Weights of a small image classifier: 64-pixel images.
Rows from block 3 of a small image classifier, named by matrix and row number. Rows with one number within an expert belong to one neuron, the router's apart. Each number is 128 + 32 x the weight over its row's rms, rounded and kept within 0 to 255. All counts start at 0. Numbers have three digits each.
Before each expert's rows are labels from the 100 images, of 14976, where the router gives the expert most weight on average: "peak at" is the part of the image that holds the peak; "colour at peak" is the nearest of a few named colours to the mean colour under the peak. Only what is clearly more common there than usual is listed. The data: crops of objects in photos (Visual Genome). In brackets: how many of the 100, against the usual share in percent.
# router: router (model.blocks.3.mlp.router.weight, 16x192), inputs 96-143
# up: expert up (model.blocks.3.mlp.up, 16x96x192), inputs 96-143
# down: expert down (model.blocks.3.mlp.down, 16x192x96, transposed), outputs 96-143

# expert 4
peak at: top right (26 vs 9.8)
colour at peak: grey (66 vs 30.8)
router.4:120060157115087116116092151113147167084037188151113147130148070195112098130134086151171174106082123119140111190054145156098135115121115119174160
up.0:099174081081141122105178091126063146129169145087127137086147111103106108109146131139158115107142117095165122056161163119144161118196136091104102
down.0:061086108121123124120131041149102124140145102188135142102087127116187131083142086154134087146081108132079075046132087082170157165148126124087067
up.1:144154158174128198139080099117111136131094130101078107077109113105141191146096168135112118174145146148144155125159157132129146165105105159134115
down.1:125092120185151152197102100145113123122117109189147173133116117179126117169106034097093078188152158102136101174121078157164058137114108142127138
up.2:138131117175132139034106043151137162126083137125150097122151139038134160171138170084165145141129127137086095100128122118130127170147125106163130
down.2:155100097172168122148133149125125182194076118126089120147151112110075121143109105080117123149151125159155123090134149157115157121140149136167169
up.3:120144155133118127146126081120136104124097121144147042166097211107160104144105129139097162059160122145097102087141094135124175127141122088105073
down.3:148092194076159139174131117127126162155128077151129161175145021137151130070091071084103129178163148097166122124082112143134106105120162131112157
up.4:065180102114111150143086151179144120123175078149133141162109120101140129091120173098090152110118137093106138111126145128181201085099107113100119
down.4:140103130093084144122074111104080099111159181106107103119072174162157069135135149179167112072078135136099078097114137086188122154152123121157105
up.5:181179150147153155074136140113141164160133095123128100166107176052107199124119138092166145213152096167118142129088104129122143158212124202173112
down.5:101121099151174108187172152130185203134099124159143183181167099143076091132157138149110174149081183125163150120133082157154164112105089166129123
up.6:073145164147181126144121115154142110147136120113167113148146151142125118101158161116102109115231124173059138067138102068137111137161150120112091
down.6:130082066118159118134125140090088193142131132130128126124141105123126111114135113095152120154047126144158100135087112136120119101117094094113103
up.7:144231166099133126176145108128120132115120157111123098154119190101107094085094140137124191125121090117145137095164103126108177104145112118152020
down.7:179080169075092106153160128126126116131131092151116099172099078114199157073143079124135130122155139084130091141133071111148122139111145141097149
up.8:053098142111140170153082192189130096167126093138113124171149133128197102076140143131079117070141134136038148120164093119140107119124144072151140
down.8:150129144128137158143125120156119124086115184170154133108086197130128055127174148180137118108106163170112096119097157097196139118167113154120136
up.9:142163130085168092133164174127129128155132115125150156128087124094141115099118158093143107160209112109102181074098146112170166183116098104153110
down.9:092105130120155170086156121060107187156128101116098145146134097127130138115067099119099074176113113156153128137155131196101110138088169169130141
up.10:191142111119153065142121167081102169129139148117201145120121194074111150165101160138142157129152137122144092095122087098146128083141108108117084
down.10:148101163113139155114132118155083154151154042160108125172118074155160185092090092097081082127107163131141166132183082185136148101144147140152129
up.11:182118103122148183103136122136112141160137098142181054132133155052117129151090165150163125092189142147087121106172133158150120190198175115108071
down.11:143113207127140144183096149145189166121104085192149153170182097121108153069144086073101122178111178155167148079180115152158125097131122102125159
up.12:163137125146185132161127205129094111157166145132146083139163113095141106156115152092155097124216114155039126100177162112150120211132168158135112
down.12:146144120134157092157121141089130137135159125093108142164153077111126128121109103041155120154107128110114041135091167122092141107142125187144132
up.13:169154097161122118092126097158140154115104086135150128116132132056088147148105145078115117110161159127117133145107156144176138150118127176108111
down.13:160068184085095118117120154141163117147100086125136151143131127153109104065104038072129130135118118194149158103199093136120092148146149137192135
up.14:182165149167135158126104129139106148161127102126124106125080155120105117146113120090139138136136081141085097059167089075141180207130141157125099
down.14:086096132114148073153129125078141162138112087066120165150168049125115121086087096065089116155116123115164093124130055168114121149081127135095146
up.15:134115153088172110077120119117103107138152120118189095101067188122092129091146116104130116134197109196113077078134136099155071116196132077095092
down.15:098076104118167137158144115085125134198114117122098137121161086073111147110097101064104110149089101135140137134166153197050137153128149140144138
up.16:183152108098144083130129146084110161142133137095202122123106165087096162144102152133158155131162136114141101088149083109149136108144129073131078
down.16:137102175102156163142139111135081177148167059127103084183149077157151178097098096109065105152118177137150152110185112165129143100135151139146154
up.17:069230160196112181150156130122139125148105168101119128154133133144105126106123150083056139134139120117129156099177120116144165157157141134120108
down.17:127088156109168129164082125108151176113134147154102126137084127103172074092142154090118050103092117053158141095136106132082141200131131183099156
up.18:086178137114169073162138081129137166140141116097126131100125162128103173108122172141088144134189122141131175104129125122152144101127144102121096
down.18:123126157142137183138174136097115181188118091110103159151138108125101165113118104093070145150108148132206180174175114210089111135084155160104166
up.19:130190155122175093178179169120122143168102075141127126094100118137170102107120162085102079097215133128110169081127155095186149124112136103121119
down.19:114142117148144171163147101070110168121104110104118210188156100148100149196072155130108114198109176066161136185106163196138089103123157121151161
up.20:146201174131126137156145074120148118129115128093098096164095191118141094094102141113132160135127119129145142083168091115102169151156113139169029
down.20:143089123084119073148170164083179148119123086108124168166154069098175170083154102103114125154146111092151112139113055129099134148101148182073140
up.21:123192180160180118123112128126157110156190089109157141116087153130100119104095144051116117139191124147098175103101145129184139160110085154140074
down.21:119120121111166096164162142089161184165096112131091164133179097100091136126147107116131145197094139124173131180103150176119069094148157140116141
up.22:175136147118156169095091157069121143139151105138161081112163176142152148146132150164090135140173110184112157119148136147105080140149123159072134
down.22:108135142168176152144119117132110119063148142167136169133123137132127112181082051148120085176094126089100097199123106171145087126091092126142107
up.23:173127112181128158033083121139090119151108091171137112121151113102110141165169158107171087091160148108040090097169142123145092203160177067109129
down.23:161121188148149156192157148147204166119100090172134104174184112095088162068121110092099111149092166162165150040182092166149195120136129148118183
up.24:179144136149127109072151105162148151135095080104153120125169139030100199144114155083138147146138109161121144101093122117122148156196119161138117
down.24:102106084163161095190140153121124237180110136133131137141148122143077106122104124099121129169086160168190154087144107158146125108141144138147128
up.25:073148151109125172098086122210107104133135084142113181209157111092213123101177163168134136068127124129090112099161117070141195082148138095159137
down.25:141131127121105139131117106124050132146092119067164105117104091119114067121093090134162135134116159133135095101108158116163080144169111092121087
up.26:136182089171157103169099120115142161168122061128145114151072154107090166130158208120071138137219129122112167083134117181172157141146149142116083
down.26:131149138107216122173169170095162186128107139097124185156191093127078114103131133088134159159072140145171155173116140181104137121178128157122149
up.27:177207173112121110119197120126121162135141118108118107129137169130144112126115103144133164156125111096186124085151112081131162136133123104153034
down.27:128098135101161143179160126086143157109130055097121112145179087112160173046107086091103099176114132114172121102148054163100111138125144176098132
up.28:116123181091143154117140110091123107112175126078098179136066079099215122119139100167146094124151144175127098067135126101110129150135122143188142
down.28:101169164128170102142139200127127150129101122118143126160180104176116105116162082105145178197125132130172146166108163174160117094155128135127134
up.29:160140148137152196130134129127132134165175078135106101180089139110180122119139121084209130180147121140048128138119103095095115134163108164188110
down.29:099143127127157057146197166116193178150112113116137193178166126126118112105181144181109172164111157132149149190101081156130126115112101138081135

# expert 15
peak at: top right (32 vs 9.8); bottom left (25 vs 9.8)
colour at peak: white (48 vs 6.6); cyan (33 vs 1)
router.15:110141112166085191164184144139112112143150151107170095154120131091155144130135109115112115118068134139121137115205126075213123153067176149131175
up.0:132179138112177120111132144098178202135124104121095169137098153178122107079117129143139117154125126118122075140146123105121094104092117143162125
down.0:110200115135107129129114103146127138157124151114124143103133150080079152136113175153043128106214120219105140154110149145125133069138092159024120
up.1:066173102097087085143153126088113115071156084181133122119092133118117133056154128156115113144124160125120112136164138182141102070152076085141144
down.1:124165104128083135123078119110139123225074075130070091123080178177135111132119113134153106112169113116129137157109159110103101181110159171152144
up.2:117138147144147119052099096175142131182109152136146082070152115143098173139171172121120093112141145191083113151093170157160138076136190126156145
down.2:144141178177160160163158170136162143132085156163075130157178161187078158129146143144153141180085153136177153118109139165193099159163136154114134
up.3:138135170076172131149091103113157148151132076170118154100143130119160067056104149094146127081163145135094206096121158164128171141159159163139105
down.3:101130072135086117110191113116120133225100103103120174115096147121115138112100062105071104122162102106116081091158157114108092122093137121158087
up.4:111161116146159125181153145183117185165125117113143068168159193074126138138120128125128138125138161107109097133119124127143179138114214059100093
down.4:129134066132144104109133126148135144149125092131127064150113096069155108072159144114096147119171150146109150103154135122072149065105157067148132
up.5:095151172124178147137097117118159153171144094157113108111100110143128128069158139110137097091155117183117142081169086105103145158189177174114126
down.5:112154106130115135128142130095110128156121095114129200119079120125101120054090081104146099120148084091151104078138123129134082142113140111135103
up.6:103141176164134158192067145152145125162087120179097144102116128143138094114169146126112107078158122172089126109136106095106154136187133146089120
down.6:106200114139148143135143111089128188161124093103122201153125146174120114108091089143112086155163111107144106080114160161126116119074150114115091
up.7:207124121098136082171119178122126132090114100250107092098103128077137103140151141146143131086147124131080088137089186172116097096172109074102128
down.7:119196137140189181140149098127126176115168103139091084127149128159086174128116092121120090159172134114172133125129105178130130141104078103165100
up.8:200169136101199119101131130063132164122131135198102150112133125169115130095157164162113126143138112141157084136128161166127103083106098153130104
down.8:104169074094127139112173086108097137179148110136132203109147107085111149122079077130092085159204107126132111102152121137100107106123116116126075
up.9:093105117132185188181154160222108137138169145086128137103156165073119127149092099102126150155139105119154114115136137084129156142135074098139080
down.9:131137173135118116158114180152139118073117109118173132163158118175114106138162173151156179128121184048130150146085140138147114111177179093142173
up.10:191145150101138062179117185123116139096119114235118102105090122098146098127158161158138127088148146107065073118112202194145093098164117068106138
down.10:136180162140131137095154067140098160139123102139065060145129101132157135079107094132094105130195134087137129085143114131167107180102101107142113
up.11:112114189149143107142112092136160131111100124150085076083139136106143086057074140071160127055131149190125142098146121184087162131143106166109131
down.11:122153179168121102119116126107140133096140092110157091162178159105169110193139146157100144131201145050134132146140094117153141193139108134134137
up.12:116126128154160216169142135133095160080163132129130160087123120035137116158066175104105174157135108123109093120110116080178193155096062159165087
down.12:168138139159172140174140171143176166071086128152130161180178160133136128158155184148150152152091176084157137151146116137183133162168188137181174
up.13:100138074092138121141158145115146114092206078146203147121148108128178125114130149101222128128118123101109171112157089088153134131086138090143136
down.13:194113111186088143123094151196138054167147105136146196113172097144137135149168118095168188102109189148095184149114116100107110131151143120107200
up.14:133104114133194120108099035137157146146162135104114129089137140068090174105098184090171113119124109157145192122148118143092173138141124179143118
down.14:113113071123106108092104101096089127134123115103088166096090115102121087109105112119125086114130068072132084075150126095132133211124105113055099
up.15:109164132107125124049094074137157123160146140113157103122113135154073209099154151126161119142136143200082129157117144170147145078130222159145137
down.15:152134181199144172151146138151151160136068116156090115160165151174106128147151128136148132156106146149172135158129112152186091156138142112115140
up.16:117065116123076133124102088144100094149090140122144093148157134059099138187116131134155164120180131149105168127064111156103158151166162114111142
down.16:124207118152167130150138131130143144173134159136123218164121128166057159098146140155051108162176152151154127148093133137155111080122117128060139
up.17:220166189062125095166138199088135144094129125195117124099076147112162100121126146140116155148134147083133088131133201178157118086143120103130096
down.17:158153162184156162133151103153153155131113089157063099161144094114157140101131118180073112161185134082138137104116122135174103194143115172114129
up.18:145150141114149128126154152131159168136114100124094164118100125187119106081133104121146087143129152126154099167150152113133086123099104166157134
down.18:095162121125120141113101098149140088191154139121119159092115102115095160147095133124055128126199095181118137145084175138122129085106139198064106
up.19:099128168103177145166121111154117159130143103173114132091153120093154079079124161104142117102175133182078185094141145132122154133166144160146088
down.19:095142072123105118111159134091107137208117093088126188111113130116096147120098087097088095105154088104125102107140157122109093127102127135133094
up.20:166100116089152156151154149066149158104122120152151117112133125075130045061081120105187124096134136182102145126126092124075143112137113154122123
down.20:151158129128144169130080107141120100127126077156134133103161094160156139159121100116062128136208134183135158160108126125113137152127131130099171
up.21:134100137066129107082160123106151117151114173143162127156176149119132100110141109172170099180144164142094114156106114065127117105123187147082160
down.21:167067094111081121139100159131144112135114171131059151113128137100108129134157161105083181115140132116134145107134126089130091099187151156092175
up.22:097188093063124142080120099109118132137157098115146115139113144147094205064159138154113149155130119188129136163138122150138164062167217196105098
down.22:117124134164155137094134105122067162099124103108102144113111133180113087137117091126206064133080078135144084133156040111108104172073154082143097
up.23:108112101118112087111142103104167127157084113112153126175162133133145163119187140151154089198162192113045167161113103078144098148102211152109164
down.23:129100108132080119113117087101150103166110158116086168097124131131070121153124125050064111102141120123128114071107187101140093060136165130037173
up.24:182183162072156101110152151049115131107141108182148128126136131149148117121171142168116132142169146131116108142084185168153112083106123123128083
down.24:113152110126136165120133100124130123191123103129114174117132120101120166113080068110063083158221090142144118101139131150124099160094124150142072
up.25:102141126142095082150143129161082125122147158110099122135100092162143132157171136099114136125153153100093106122091187122179151141102108100146121
down.25:165189107146147134167164170139136139134160103142175131167177159142091153158149176166123167150093191121144135125152149133179173141181113147120175
up.26:173183113073173120092156122089118154125120084175141135104129125133155136115160178155111129148175135139089118142092177152158143082124139137114070
down.26:109133102144131146134168103117125139212115110128136195127120118110142168106078063101078092167187099115156107084154128153109104142085136113158066
up.27:234111141088132076152145192090130134114110126212136104116114140077130116152128129131131156124154138092158081132080162181141116093159091094103105
down.27:149190155157178199137146097098183147112153112175106141148135107112129124125114093164109090172176131106170137124118111166155149144130127162123113
up.28:206167160051168116121149169060102135110158126189140143105152131153153124100156152169121147156146118135122108118111196160135109093132092164146096
down.28:102151073124120137114170090139099138194137111132111201113131120083124166116087057107091075156190102121118092097158122129106100145104122111156080
up.29:087091138121136127156127092118152129116096103130134116099151117093143103053098127092198115076134134236106157115124099137062118118150110143105148
down.29:134188178146130144159065140134127115166115065127198138134118147120140127163130138132072150119254139169142138150127119132143142179150087113101161

# expert 6
peak at: bottom left (30 vs 9.8)
colour at peak: grey (71 vs 30.8)
router.6:118057133126096116120138157143150159081033183155110170140156082194133094130127087131172163121099108115143149186063131170077143114122109117166152
up.0:166130082144134167134156139111160128139065112129133153101172124131101156146131155129064095155174157124142129135121104072170108139095184112046131
down.0:144094146165052165151186171118088137117134112067137128134172058146151132149119093122110096118117138082175129114136130172137136100107130121089148
up.1:093120091076114154153111082118081114134149123104143087072083185069076146090081140120117167117152133182134123107181097166138139098128134165155086
down.1:144149182171087155081183134107132111154124110152150104118157142135118148151154075149070105145179143128181092138135161146106119160112144164072152
up.2:129116161064160143148099153171056099154087071157082094083068119145140127085131109149144128165150102152128091140110142129148159087141133163170105
down.2:075172159150100120072149083107143108130138144139190133175165137136101173155121100084068085143198112110138136133088135086148082108106143093103150
up.3:126130187101167172146086153158110082130131113162098122078112112200164151089111147140078149105137074145113129056169111138134161153124135102098145
down.3:097125126137151101109164149179156125120119190136165165182147147099072177110148088075095093131135065121078099121077157070130127138161131058136105
up.4:115091189108153143135080094116101121145147100117153155153103193133153125132147106115110140126139115142096159124097114122090107097143135127116105
down.4:126128103111156100133132133126161155115140129081115157145139118155128134113148187168136206177110189133117112152144082133149135138127141166130107
up.5:128165172144157167224141193122090112103177125168140089047123100133192093145175138149108096052145116101126082076155173159148135098146112041117120
down.5:118113125127192149179083142177136141104100158188136150152101150127125098090151104084115100074084086147087166075111176127081160127184099097150149
up.6:082089109103120099137082125113125138135108097109126160134127108048141170125128179140149094135198147155137185043106118129138127180136125106108149
down.6:115137113105191135140129073116092108139143104179123125127168093130131132146097145113111118182144129148147138115163119143131106076159108102101137
up.7:083117108121105141102116100158144108134071009151135104152121127056185125156141135128131060124176170092093088108134151075140112098139141088124168
down.7:179139122146172216176123167170110096105144157224138126164113108166125116149149108164108111132112155103178182140163155184101087091130133111132197
up.8:149159175130149111073137099117162177117127124147179130113122130109144129106151132132165083108196157166125103060106136096118160094150148121048131
down.8:176093088121168123151097158129095123137116095126133120095080060088120079113090122169131146142077119115112141108144091158039158119125133100062111
up.9:103173141091147147177176199116127115109227148138159098066099112144155115084173107090127094066139133104151116107120194132162120115090094087201089
down.9:081146108131186098170119133156154172108105143149136153127085158124160116096159132115141100073103050169071130066130152116065172129156112106119089
up.10:094149095183159087121137082144044085168136127077144168155163116136128144129165147133094123199135077132119169082171160110155114164135151124079102
down.10:092065111143102042091159110076156149126158160066162175187165116083161130111129159099155146158105155112102078088129060086158086154089126087151110
up.11:119108017143135146174172123118108094135096136127131141115178129110092150149121135124057105138164154128171118120134084076185116140095166102056136
down.11:125118140189037165113206146092122151141129107067134113126190115156144161132135093120108107127137159097182119128151142133171125118079131140101161
up.12:107165084093167125116173122170085165164126088109131101125207147121120093110095169122165152136145101164098136161107116120110152143179158149123076
down.12:136145166136185115102141142158080148085141155190100162149131091131131143175142135142154101145099117096122163140140084160099135115187182146131104
up.13:096188122170139092103175090108099142147106128100136180229104151148122128122195120161139157213136104126118080141107109105117128136132187112155095
down.13:061102086067115060117144128088137162143142128053119099140100112138154095099103205113140138099091116094063090106130062089097152155135164182137092
up.14:158079113077172170168139136159094155179100109149131110123119138130099122185086158179141151139154094146127110166103127099111113131131148167097126
down.14:137163154116191106107127155160153161142106139112106224165150134192113129133134116103170140140162155113113117117131088096134121111181137119118154
up.15:102088152152123142135116110115083085134122145112193184205088140117154122148150129201140115165139124168140165137096131115121114139116123133093113
down.15:099153133123171084128126085125146148118122108133095167140138105156111144106127142082144129197115133139141093122120061098204129128147144125112147
up.16:113134145145119130096182106106074185145130157097148168221067161143154098120152096138111152143115104135150075125136108070127141147152171133163107
down.16:097105126087150071178171163145171139142147115078091133167137036109126096124147181130147127128130097117072097131153047097065161149174166166092089
up.17:141163134126154106138140117180169145152152109120158151118140147102151115091114147084182104150180130129087174104105135099109158153140189136110097
down.17:135096137127129103121063148090067090128124087132164127107090055091151076146086090134145106108111113123126134151128094173053134135092133080112096
up.18:159203166153145105126078115100109129123120049157110115071127115120127111114176144117099095134144132098066100091198166170117126122186166087130157
down.18:110096123131189163149076137164122185099105201197132103126121177129112128143166162069114102113092118118117167115114133151101143132141101123182180
up.19:132126148163128167160144127148106078124073183110174113082149119154126143176098130122083128154147104113102200114149159159161152153092110101047096
down.19:082164188121148040076204126151165180104130131108137112163146122122142091077179129104095135124142107128046074095161088074131130163148118093125104
up.20:134136160191145171063122091131183182116112109103153083097112141115139131207159132125155104102166143146115075107119127149094082094183137089116136
down.20:157118106122196168198121167208102119156119146200110144155113142117106157122127132113096117107110121147105184098134114162076106131139134144137166
up.21:099190137167126157160113117128153123109112060106166124150128136107191134119140169091134108084163137158055143085171160108132130093111091126140103
down.21:117153184130200117151105151149132171095122156168158141172103153154118075133161121093124058102151067166071173160092135137073085119109121125148123
up.22:134152089105171151096161027123107141147118075133155090093172160076110140124108184182119131170194136119121097116176114105136110121127187135117111
down.22:143106153161109189133188147160078124142131114168114111130110084147170143138131058101117057130131144113180126123121128175097110124099143134120175
up.23:098175139125161144198174180130088137110217148152146118080133088131195082136172137134117090046148133096132101074136197132178133104106119050139115
down.23:122111120131188154176086136149136149117090147186111162143095154125140113107139122083145099074084073162087168077122148119089164123176100111157126
up.24:107103183094158150148122167188097077149163097161115119109108122182188128063130129116099110104130078175117128048173115071141147163131136091107152
down.24:089106111134147109122149135164139138138106187143170169161143132096080196129173095091092096161122078112125092137086140089164114117150145048152117
up.25:132170170104116064072122131127183157142099149118118174141081127095146119060148118085143138114139164124134098022130134119138100154148091121148143
down.25:108155098138129164155111117106118063125142129093137117062138114111100158164070162158115195138156107153146103155111108154078141117166148185084115
up.26:139140150110140187103169097144174167159056150078116066093157110107173117155095132155109075146158168096113173149159166124154132111125193133071178
down.26:170111142128115185146159086140107112153161167126084153103172060120117154184108058084109123134130171126144088136106121136132092089126138110137142
up.27:094185077225119096151170108135068082124136143108148158210162119117120141145171170145100137196119093125114155110191127116164121165142139129094074
down.27:089094142116087061102131113066172115141157117079152131164124125117176089066135125087170114114101136095059075090136080062121092182095124095135111
up.28:090106057116121110145150084123062101148132104104109122103079171073058171137090172128092148105159141157133131099162098123166137134102151150140097
down.28:123137174201052146094189138098124126149111136100138116108181160163130186138131097134084108136157143125176102139144162120169108147095147156073168
up.29:079175112140139136150209167132134149114216186104179107101139106154141135110158121124127082063140154136183130090098173115184110107094132058129117
down.29:093146080128188131188147126138135156136095131160113165139105123102141139107126127105142090098063073149086156075137165118106194132141119112123098

# expert 14
peak at: middle right (30 vs 11.7)
colour at peak: red (33 vs 0.8)
router.14:170055151096084095093121130122170140080083150129129166143163115178179096141122096140144179139096143089152154122078106151084155144153095144152179
up.0:151097094123131154189136117157101143139097080111118114136133178090084213161109231117113173166152101158147171109092089117105157138157114120115086
down.0:108135082095168081106155071072129103171141145108105149134135085133161132097138132154080100166093099129129093107105077103111140130085120131100150
up.1:094174086110152142136116121118150183156191092070110140103165144109166149122092140148143114104139169187112112121149136105189124090112086129104159
down.1:139155133126102109093153143146116057104200155088138144111115113143098117106086086140127156094095093190084141133153103098086175113131080095095044
up.2:186151095137172092168115149112123140162086085154080163133068124113115152164141177156134139154163097156151119135085095117104138088172121162164067
down.2:173160140122175102129195101114135152113107155146209164167144128152119160122162140146110167190126143124140104069063136132097158097171123113115168
up.3:136180107135172148106191143097120107110199100108206081090140129069109144127092156130124138174141099170107107115179148118163124132105050102129056
down.3:086171085122090086114075147143116121147168126063130155113135159128144095209087160126152125083128135099088162152120138099112148119131140155125108
up.4:151147069141131075108096131083170153135127059145073141136049113140099148168173134130093142110144151164074112120060088122141166081135147161076139
down.4:134169151092172113112166078092138150111131171127190193131118123137101156085097134137111094161090117154152069073118120148099159090136126087092070
up.5:130176081104142107090178162132074104127148119150171075169146138175184136154216121168108106130168138144161104115125141151166128074115113047106122
down.5:108130150174071160193085195154168126147107137090189116164193155112104125136112090097140183085138171125137199171114183176207122130152102161149168
up.6:163139103126188120089113139113114170151150116086146137079133114148129151137150150085159080136154130132109115110151169072146114133096162114136133
down.6:087110147082089070085173104130096124141134095116099171106097091117175109087113071158102087129110090112113086179139134087065080138148125125110109
up.7:120154145102109090095136110110158141140076125081104131096180134150138140116125137082089096124171164072142161072177211133176080189111154133100175
down.7:140121110071129064083159079090090087118131100148117131113092120214115122082165073146112165159083082147121069123116112074074113100154101062106124
up.8:100105127084098123106115111104111144128062149107144078113168117096135131137120139133143150144204142088117143049128168135143092192157139130095150
down.8:123162164096138082089137066083087102139087102155123158113102121187084101066168102123105132157140086172111069104093150094083087085151109075094120
up.9:070158086110154116089105086142143118148126062085133139123151100119163154110140190132123045144156160123109155056191125155148130153095195079119156
down.9:163097080137151112118158124138124111169109118141113122127116132160114188162150095153090136166112102071152120128156150123137110141126133116111139
up.10:203126107162165083125105162060115165142168089171101097141097091133149137152190133130131087125146126111074105090120127094161122167152150172068178
down.10:072132183100155163137109075126182151087120102110128160149144120165098118097124146098133087150140146158153109173073115129126123056112079099125115
up.11:121119053157131041118140100140082094141090065179119099159139145121139147147177149120103142118197157123101131135103138142166129113108099055095131
down.11:203122135167158168171165154146122126173102115144176157169118130146112169122114091177091105122111096141176153167092157175177094092127082101123153
up.12:173202133104189124146106167109127210126138093143103102084120119137083171122127143162122122149129124111144135140119157101160146112160093159079143
down.12:097127114048135054098131074074117089099180106129107136108092134150129131109177110152141138153146088160086069157056102056089155120160100088173098
up.13:128103089176099105129113094137083119129098098131113150168130157124126152143186115106093141130196142068140140120088135148136141159138153115075130
down.13:153141167149121162180190145138157136137074100150162144191185110172120143077142074153128149148105167111172150132104113171183112091167107098120196
up.14:141206170134157119138121173111157116128149158122154102140149148106133109153115140168111140194153087093132114059187162135109151154117117085087072
down.14:072132122160129121120076127148084175154130142106114079121138133107181122150113144083139072092190122068124119067136088150143071156130154128158141
up.15:128152125134100162174129121133114131138084143156121120130121125147099094143143141109058114126121103097079113141125141120143148140126150097116129
down.15:068146200144139096105099105121116123095102130087136123131141158135078126080086088110132092118097098154157120099141094133168102153134070087109125
up.16:169145124099173141147124182123113146175109096118173099132029190113079138140111105108118142145179120179078104105142097097129093126170137133150079
down.16:146154144080172081128158103126180131133092176145204174148129133148148142088166121167120162169088119114135117113093148111104147074131129074133154
up.17:149086043190117131109145078160119155103119093147109061145108134114130167215180106100073077089125145168126079133125130079154114092102092103133168
down.17:136108125130065154110103164134140112158095160097126164080121152160074122082132123130167212082070134168113146081190103125167100105089073105130130
up.18:163199112118174128111107119112161208164089134099082069098127154129089138124101114122098138151150126104094110142126124147123153108165171150093120
down.18:104156143115174118132177105149185139144125132128138203129109184109141165118131134146127123174108140166117115087125108138076167101145144140123089
up.19:117196101104130135133103152113152185145163088112075088086153125151113174131132125140115093131138179153135124135169180111202114093124101140088160
down.19:144127117066086069075151108089093067079191131111112127076076157172087119090157058156131158108086080177057071135128091047080144112149071086117085
up.20:092139105127144097096103185104168150139129087066139133133174101127167153128125152127147057132156172095103166048187119121141109159074215069161162
down.20:162111042123157119122171112128142117166125131158125109147141159140136188169164117145076149170122118087141113074174122115120113158140136099068117
up.21:185208116097183118136122185092121212162133057149082116103074136144092153134151146175131135160143113125133111170106139105154102079151091151129133
down.21:182166156097168112115162097102114116088185135146203138125082127182069141079151136122084116146145122143113092097030103108094146125124067118127120
up.22:134189098156128200130122079173088111146107059140119117112033196128049148123122137152096148142097079142102136145213091133132163140149083120066119
down.22:108104159091140058101095075093103071112111161141088135122120124151078133124129124125138130164094114099119113149130092114128096170135122077173123
up.23:075141079116171155107143063230124083139109099081111113096143153126106172116131161129094090132115088198143134083237082145115128107177127111110128
down.23:121110170073142100112144118130128094172131146147109179130102129164063157127139082175142135157079138066120125103170086140097155184143114088162130
up.24:122118063168104168165131129147144167153060108137136139115122135064123150212130162086106118133177184123143096127106157098195105092126114070066151
down.24:129128123086123064060175068081068062121127107145127161111101104165106158092138086134121138173091054151109075110145098075071107108154107095124098
up.25:164077106179149082145122089138135112148120096139105140176141159100119161128170164085123151152162117125116123144099104104111119150151174125128093
down.25:177137189212128189172175203201127157132101132109148160176164101133134150108092131151105112094121147119181189143104135193193122110130126136121162
up.26:182165088126159171157156155151117111124127125164122114141061154082105161164144156116109142135169109161112048134131119086157121090133109094144061
down.26:095123109072123080086116090115106133120108125103172170098123106156123105098142109119112126132065147135086072125097044087075182082120104078080101
up.27:148119120181117078132131103100159147118127143153124106120045148117096174214167146113067121074148159197094099136046170118133108068094130127084135
down.27:094143112147096150108082132141089109141131118134099179078105144132148127098153173091189164074060131165091118023240134110120111109120126154142098
up.28:174142092131158158136152112150127136156096096140131144113097160056105168181121180134115142135186124184106076112119087087141145102155111134098104
down.28:122129110074140049089163062084095097092119132139176175106125081132115110094154112100126143174110100136104048090108082065069173084153129046099104
up.29:165092081116140148144111110151065118163078105101087143075131130093099176177138170118116175157175099151139139121098096125128146104175102150093087
down.29:139112112123172054056164044076091108104113128169164129141129125135131139106183076142103130184111100162129070078125097077114147114151112093094149